From a checkpoint of a small image diffusion model.
Model: 18.3M parameters, norm groupnorm, activation mish.
Training: 5300 steps, batches of 64.
Rows from block 6 of a small image diffusion model, named by matrix and row number. Rows with one number belong to one channel. Each number is 128 + 32 x the weight over its row's rms, rounded and kept within 0 to 255. All counts start at 0. Numbers have three digits each.
Before each channel's rows are labels from the 100 images, of 14976 (inputs lightly noised), where the channel reaches its highest value: "responds to" is what is common among them. Only what is clearly more common there than usual is listed. The data: microscope photos of single blood and bone marrow cells. In brackets: how many of the 100.
# convs0: first 3x3 conv (model.enc.2.0.convs.0.weight, 256x256x3x3, each kernel summed), inputs 215-255
# convs1: second 3x3 conv (model.enc.2.0.convs.1.weight, 256x256x3x3, transposed, each kernel summed), outputs 215-255

responds to: smear: peripheral blood (67)
convs0.83:122152154146141138062071114112100136087156119134110193077121134110111102126154132118122088139093133159101112079132140150129
convs1.83:113129135116158105075125135145150154133141151171106122157115091135103171120100146118125121109194085055101155114113164158154

responds to: cell type: plasma cell (26)
convs0.197:131139070121152173103129095124198118137109102122141085169157124131166192159114160125153068148069098056196101114103126174156
convs1.197:161193112106149138195171140147176113120067150133171115122084134135101080107125078165142123118136153116105106117147184096135

responds to: cell type: proerythroblast (26); cell type: promyelocyte (25)
convs0.24:158117097147097131139099110095126115096206133080142179097088109105151135129102144136162097131139134175129088128137087157130
convs1.24:098079091084153157098152154123087129127104098120171106208076163167151149117090123133126129100065094160090098152158062182122

responds to: cell type: segmented neutrophil (98); smear: peripheral blood (89)
convs0.43:121100095165086069061144154169110111097164071138117103145130142068116145126103081098121080134117121155142147073129129150124
convs1.43:117151143156153179182119136208118134129151136143173144169128174059113137174174129075097182102111121084156103069119110120151

responds to: cell type: erythroblast (35)
convs0.126:174153081094080100221124067131155137085162098146134134096137093094118168103140106117126133119047136119109135119137161153166
convs1.126:116139040097144118144156103174159157112145112154147133079095103098097152135094144115104137176094111185183095119086130074150

responds to: cell type: blast (27)
convs0.133:118144028111105134085136070169122128135130075070153133129173167151108144157113139154147152107067172090130129070083167147148
convs1.133:084181162099187046138178122101093095064116099146115144145152164221143102066135166156164123136150164176115136108112130158113

responds to: cell type: segmented neutrophil (63); smear: peripheral blood (50)
convs0.250:152143118116102136103057112140179139171183168117112167138160109142096086074155151122115096121136147147110119119172164142117
convs1.250:060172142181180113179191155153145118106071161159153120129161116145157133153163130124147130110104140095131119084082132198131

responds to: cell type: segmented neutrophil (61)
convs0.214:168146127162133151143099121126108134115099152177146171066123131132128123096152106102096119114176093177139165112077121148141
convs1.214:103096113122131089152121050147212107161179119077141135105132107126088116106099081106084140155089154139107118093146145126131

responds to: cell type: artefact (25)
convs0.244:083142090116178191091073114135060113151047120072135127154117145122112109111077126090133143147159120104098098089094139142125
convs1.244:121168148106139074092086101132034127186145141164092165117117101130112063047158179101065100193103080150147094124119149137128

responds to: smear: peripheral blood (49); cell type: myeloblast (31)
convs0.82:042120118111118150202143132115129100164129166141107165126116142143090137114164092096112156143169123195152128161130181128099
convs1.82:169143138159140139131100163123090099120148126136177184153069141099138039177121132135116088128105136088105101085157118083106

responds to: cell type: segmented neutrophil (87); smear: peripheral blood (78)
convs0.151:100105167137079094166146127088157084139181166130172110119122116119127093112148122143129128159131199189136085188086151102144
convs1.151:088153107184125182151144160116143092110095070085051188172134128124135141145090119154150147130143102064163145083114155118165

responds to: cell type: erythroblast (40)
convs0.46:114153110161128104142133129144164133103156124159084139147232120109105110123109090085141128123138133123138172147144077111133
convs1.46:153132190129087152166166111138095139117092082132199141150144165092070144170143102109128117062121140119138152124096161134131

responds to: cell type: segmented neutrophil (53); smear: peripheral blood (51)
convs0.175:056111075150143103099104081108158141112207144158194153095122149093166118132124118123115156146147087106105132163091071089092
convs1.175:125149167064122115151190115179159076129097133113064122144092145032155236088109086147167191110123179189153137088147151176131

responds to: cell type: lymphocyte (42); smear: peripheral blood (37)
convs0.128:090147133097167134097154088169073097149048187215137116164143140137127178140147064119098171110139125141198121105172154127112
convs1.128:150143154109093137166121106139203115073189131145125121126080134135105159112114078058135108143063166218065121125119129129105

responds to: cell type: promyelocyte (31)
convs0.91:123153111091097064127089168116130116126155135172127135076127153169086161115142150124152071127158116177095131112112154137144
convs1.91:132134149111138118179086103108122140125093142134113130183184139151152125129101126093164145185126110096202114125136117094160

responds to: cell type: segmented neutrophil (78); smear: peripheral blood (50)
convs0.124:159156155123169166194119052165224126136081086119107083133151129104126146114124136158087106150069123100122112114091150172137
convs1.124:127102134131078171095132156145140078107138128193162141113057111084122198138137080120158141114114129166162078089147097147085

responds to: smear: peripheral blood (41)
convs0.255:140135097157148155091146117143108115157046093142071150158101115160142157082166103098144111109173127087099110123094130145160
convs1.255:116145125093085095097133097128127142086116169125088166113182145144152085107092130077145159122121118196169164169147106146123

responds to: cell type: plasma cell (26)
convs0.9:168122133097118192208101172064161141194100122086115106116106123184103141141183167136154084127130136092113134101150128154151
convs1.9:029092127085140116086115110104042119129092126158119122070104146108135189093067138156158170142056158145100124137141134136159

responds to: cell type: erythroblast (33)
convs0.54:188146079117091150155096117147159124159169195113217103110188125094138168081097138154134126082128116100086084115121114164131
convs1.54:095180109124105080146110161172170143129117132145115163154143156043107110129113124095134121113112159085151124130097108147109

responds to: smear: peripheral blood (74)
convs0.185:166139111086110119129136166099176132192087092087121143099077120173115143075134115110145193110122062165120161155136178108178
convs1.185:101128130086118101119160100157097141136158099088105118168117129094142133146154154152080119116115065081100085127100106175151

responds to: cell type: lymphocyte (36)
convs0.51:219120119120167130169094163106116121166117153084086094086143097102130132145152148118128105114107077014055114104145160138131
convs1.51:136179148167114154115140119111151169080136132121129128123109092118091123131148143149147165194131170057153126103144148165150

responds to: cell type: erythroblast (32); cell type: plasma cell (31)
convs0.78:163164179119152159106155119097099155086107075132169106127057104184165168191167150142106160143159140146166097096093130170143
convs1.78:081092136184097147161113117092145103193139141131110082110157147135090161058144125105154108088162133170131126155185138103103

responds to: smear: peripheral blood (68)
convs0.61:136110101155125108111066161154208158116079109067162124137135106111111103125137158166169050148129060057115159129122144148109
convs1.61:133140099102147153124131149121092118156098183103211167125159118129127178097113138130101116179135142146127070126074140168154

responds to: cell type: lymphocyte (38)
convs0.248:108077123049120103013129116115121139099062143117106079101158108116113121122096128117127150111152109174084135172159140105127
convs1.248:111149140073130136164132085152133092113079096120175149097074136065108180152150067143125103142195161205133133122142127109091