config = dict(
    cond_dim=128,
    upsampling='pixel_shuffle',
    eps=1e-08,
    one_sided=False,
)
Rows from block 9 of a small image diffusion model, named by matrix and row number. Rows with one number belong to one channel. Each number is 128 + 24 x the weight over its row's rms, rounded and kept within 0 to 255. All counts start at 0. Numbers have three digits each. After the name is the row's rms in percent of the matrix's.
After each channel's rows are labels from the 100 images, of 14976 (inputs lightly noised), where the channel reaches its highest value: "top examples" is what is common among them; "colour at peak" is the nearest of a few named colours to the mean colour under the peak. Only what is clearly more common there than usual is listed. The data: microscope photos of single blood and bone marrow cells.
# convs0: first 3x3 conv (model.mid.0.convs.0.weight, 256x256x3x3, each kernel summed), inputs 172-255
# convs1: second 3x3 conv (model.mid.0.convs.1.weight, 256x256x3x3, transposed, each kernel summed), outputs 172-255

convs0.94 078:137147125132075099135168109132127122154098206095150145134127103160108147121142145151123097159131072121129141165137122141130118172102154101118135088150111143134114122096127144117150118140133059143153132134125112109119132094134107118097133126082159146123
convs1.94 073:106107062158101146135141142145136139087137142139090088116114123074141120091131148089178097132167139120124111097135103151156136111149116148189154133147144128142111131116121141114111112085140168139109123074087101146117106139110106107180150149115115111094
top examples: cell type: lymphocyte
colour at peak: purple

convs0.81 059:109109121128127126131075147134099146156129114136095131154078138097152074081148114146125154094136102152109139099129084104116140117103100141134131136130124138135115138130098123144111184108124151050126088138134106120145144138134100140169132122101100154118
convs1.81 072:113145108125134109098174142120116150082148098122132130112118117150117144124174097132137104116160141091134132135133186169148109168133118088138101103110121146122131124122144141137171074142157108094153172139144146100127119080156154134116110158167142114140
top examples: smear: peripheral blood
colour at peak: white

convs0.88 101:119132113152159146169143089133123131097123169152169134133175132122120174143137118088111189149120133130130117168099109098149088092127135212119139173116133144092113073168126098087116117126087142133139095112091142165099113109109100126138115128153113078128
convs1.88 116:196073139148122148172138153170139125121129103130132128128128112119141095115114118136115094123142147143109104099141109136087120194130150096125099076121149088146130159075119129152105139139148105115142098096146123113141134123150145106127133121130134138157
top examples: cell type: promyelocyte
colour at peak: purple; blue

convs0.93 080:130141135135117140146129129142132169112124071137155137133059146109126126097129135118109137119126115131128124106142132081072122141111101094134126139134144129108116127081056121065125117113106071128103150114136074113125133130121097140094127130131134111142
convs1.93 061:116117104116114130141148114091156115166085174105159123153160093146137093139089129110106116146123162116126133139121137120115124114135125148152131132102126118133106102137154130130128188179079139140113136119125136147163141171102095140120122123085078155112
top examples: cell type: artefact
colour at peak: purple

convs0.219 049:143107114131186133106089140135112100127138166091172115158100140120130087119108129136146153124109101126130059122124134113087115134130077117138135145135111133169147123094136125193107144127168090068124137133105141136136139097133124103168121117136094115139
convs1.219 047:124107066121129090123158125142121121099093135140140084125136139121126160136167105122118118156151165094105161129087134120172132126100146128162090081128096144115109126164160129130169131108150136106094149097172140136128090109128132107113113155107137153141
top examples: smear: peripheral blood
colour at peak: pink

convs0.86 061:104118126112088124099103131140157151125116131057156121136084144066135098103155146124143100144144152126143089086140118126141100119131119157120117137123131114128118117077133145101106084108151128134077139137119098092139131097098125127143111175127102165152
convs1.86 059:159153148138211145139128171178101150135132108159093115126118162131122149123105145147126119085118097155110150150194134118134144204136101108155141139133145099095151145111103134135172099140154117109140148159120142140121145103112103110169154118105148107142
top examples: smear: peripheral blood
colour at peak: pink

convs0.198 093:143086133132131101128115136129108109129109174149129113135213123111132114124153146112148111122165154109167134120153181067115155090198179097125170121105132112148165137157137134112111100124133145157161121156161184124145130171131090149136117108131133165155
convs1.198 127:112103120118079098163154121127125115118117162091154143158134107155146094128119154099123146121125138095136169144106113178126110114113120103142113165133107126160145144144162130126120108141145135178118078091111171119088118129110171096141128149084097160067
top examples: cell type: erythroblast
colour at peak: white

convs0.4 111:096103154140154148120132111102119112111108146155169116134188118137104161141119119132104198104112120123142145130129112161153150153167170140109130122133114104084107118153155098072135097092114108128128109093148131102103104108108170110107130110138122181124
convs1.4 139:154125141130119111116120103110117090144127142099128143117122137175088146136115136110119163098094124124107120145133101126166134115100091145149152155104111138170129102149130133153093135150103114103127105080101169152141126121108144120080137149124148118124
top examples: cell type: erythroblast
colour at peak: grey

convs0.227 167:140124092091131172126130137124132116059105112180131135134107118155117187080155142127132099129132163141136150168119121121171130120129120149128126113132130103130106157143112109144159126185070155129127085134143161161127140149135115136119125113132119160128
convs1.227 163:194138168148137134118121153142145122153158161119163125142154122112149105153093154107098139124109144105125112090126114134105116122162158126150116153150142176114157092152158155096085117095155116150112125081116129149142126158147142072097087165148143120153
top examples: cell type: promyelocyte
colour at peak: purple; blue

convs0.24 104:136102153139122087091142138126163147131115180137106097131150113120132109069175097124160158155125126105144155089125162157182107136123091075132151083142145141104144147137174134110095128139113198113127075149156128113144139197111142121101132103132128092113
convs1.24 090:123134111109113120148093123110095135145129075109137090100095128129097135113126125094117130159108142148149122133151146122111102145107105129144111138092112126144155119113130135142120117122135122098125097151092124094121111075126102149143128160140106137155
top examples: cell type: promyelocyte
colour at peak: purple; blue

convs0.128 164:169062149131181133072139125130141109146127156098096136124168135098135099140128140126116153111113081146118133168114135166108142114128164097158135111127153144145124137079137102132082172137139112125143106118095160151126103106116112132022125143130137134118
convs1.128 149:104138057123116110142143155105102159111127126167155120107130155150127154067121114120120108133083152119149127150140098144154079087110153175086169108125134126122098140196115126119147109124158150097084125116151154084152081128114072117130114112113141127156
top examples: cell type: erythroblast
colour at peak: grey

convs0.166 099:141114154125082112185117119119166163144145112159125131097022113112119183067133128120094134148138184127156143091108123099135095101124071162111111155114151155092127130119140138117158080113100118134103090143144095120130114118095124145161107125126132122120
convs1.166 100:150134130141131159151169153143139104168096151146117078149133131119140069112115186133147103133160104171113126095170132121115162140155141087114142099098116107136149089104096172158130116135148098113125148130111137120145173126131113146150166140135084131155
top examples: cell type: artefact
colour at peak: purple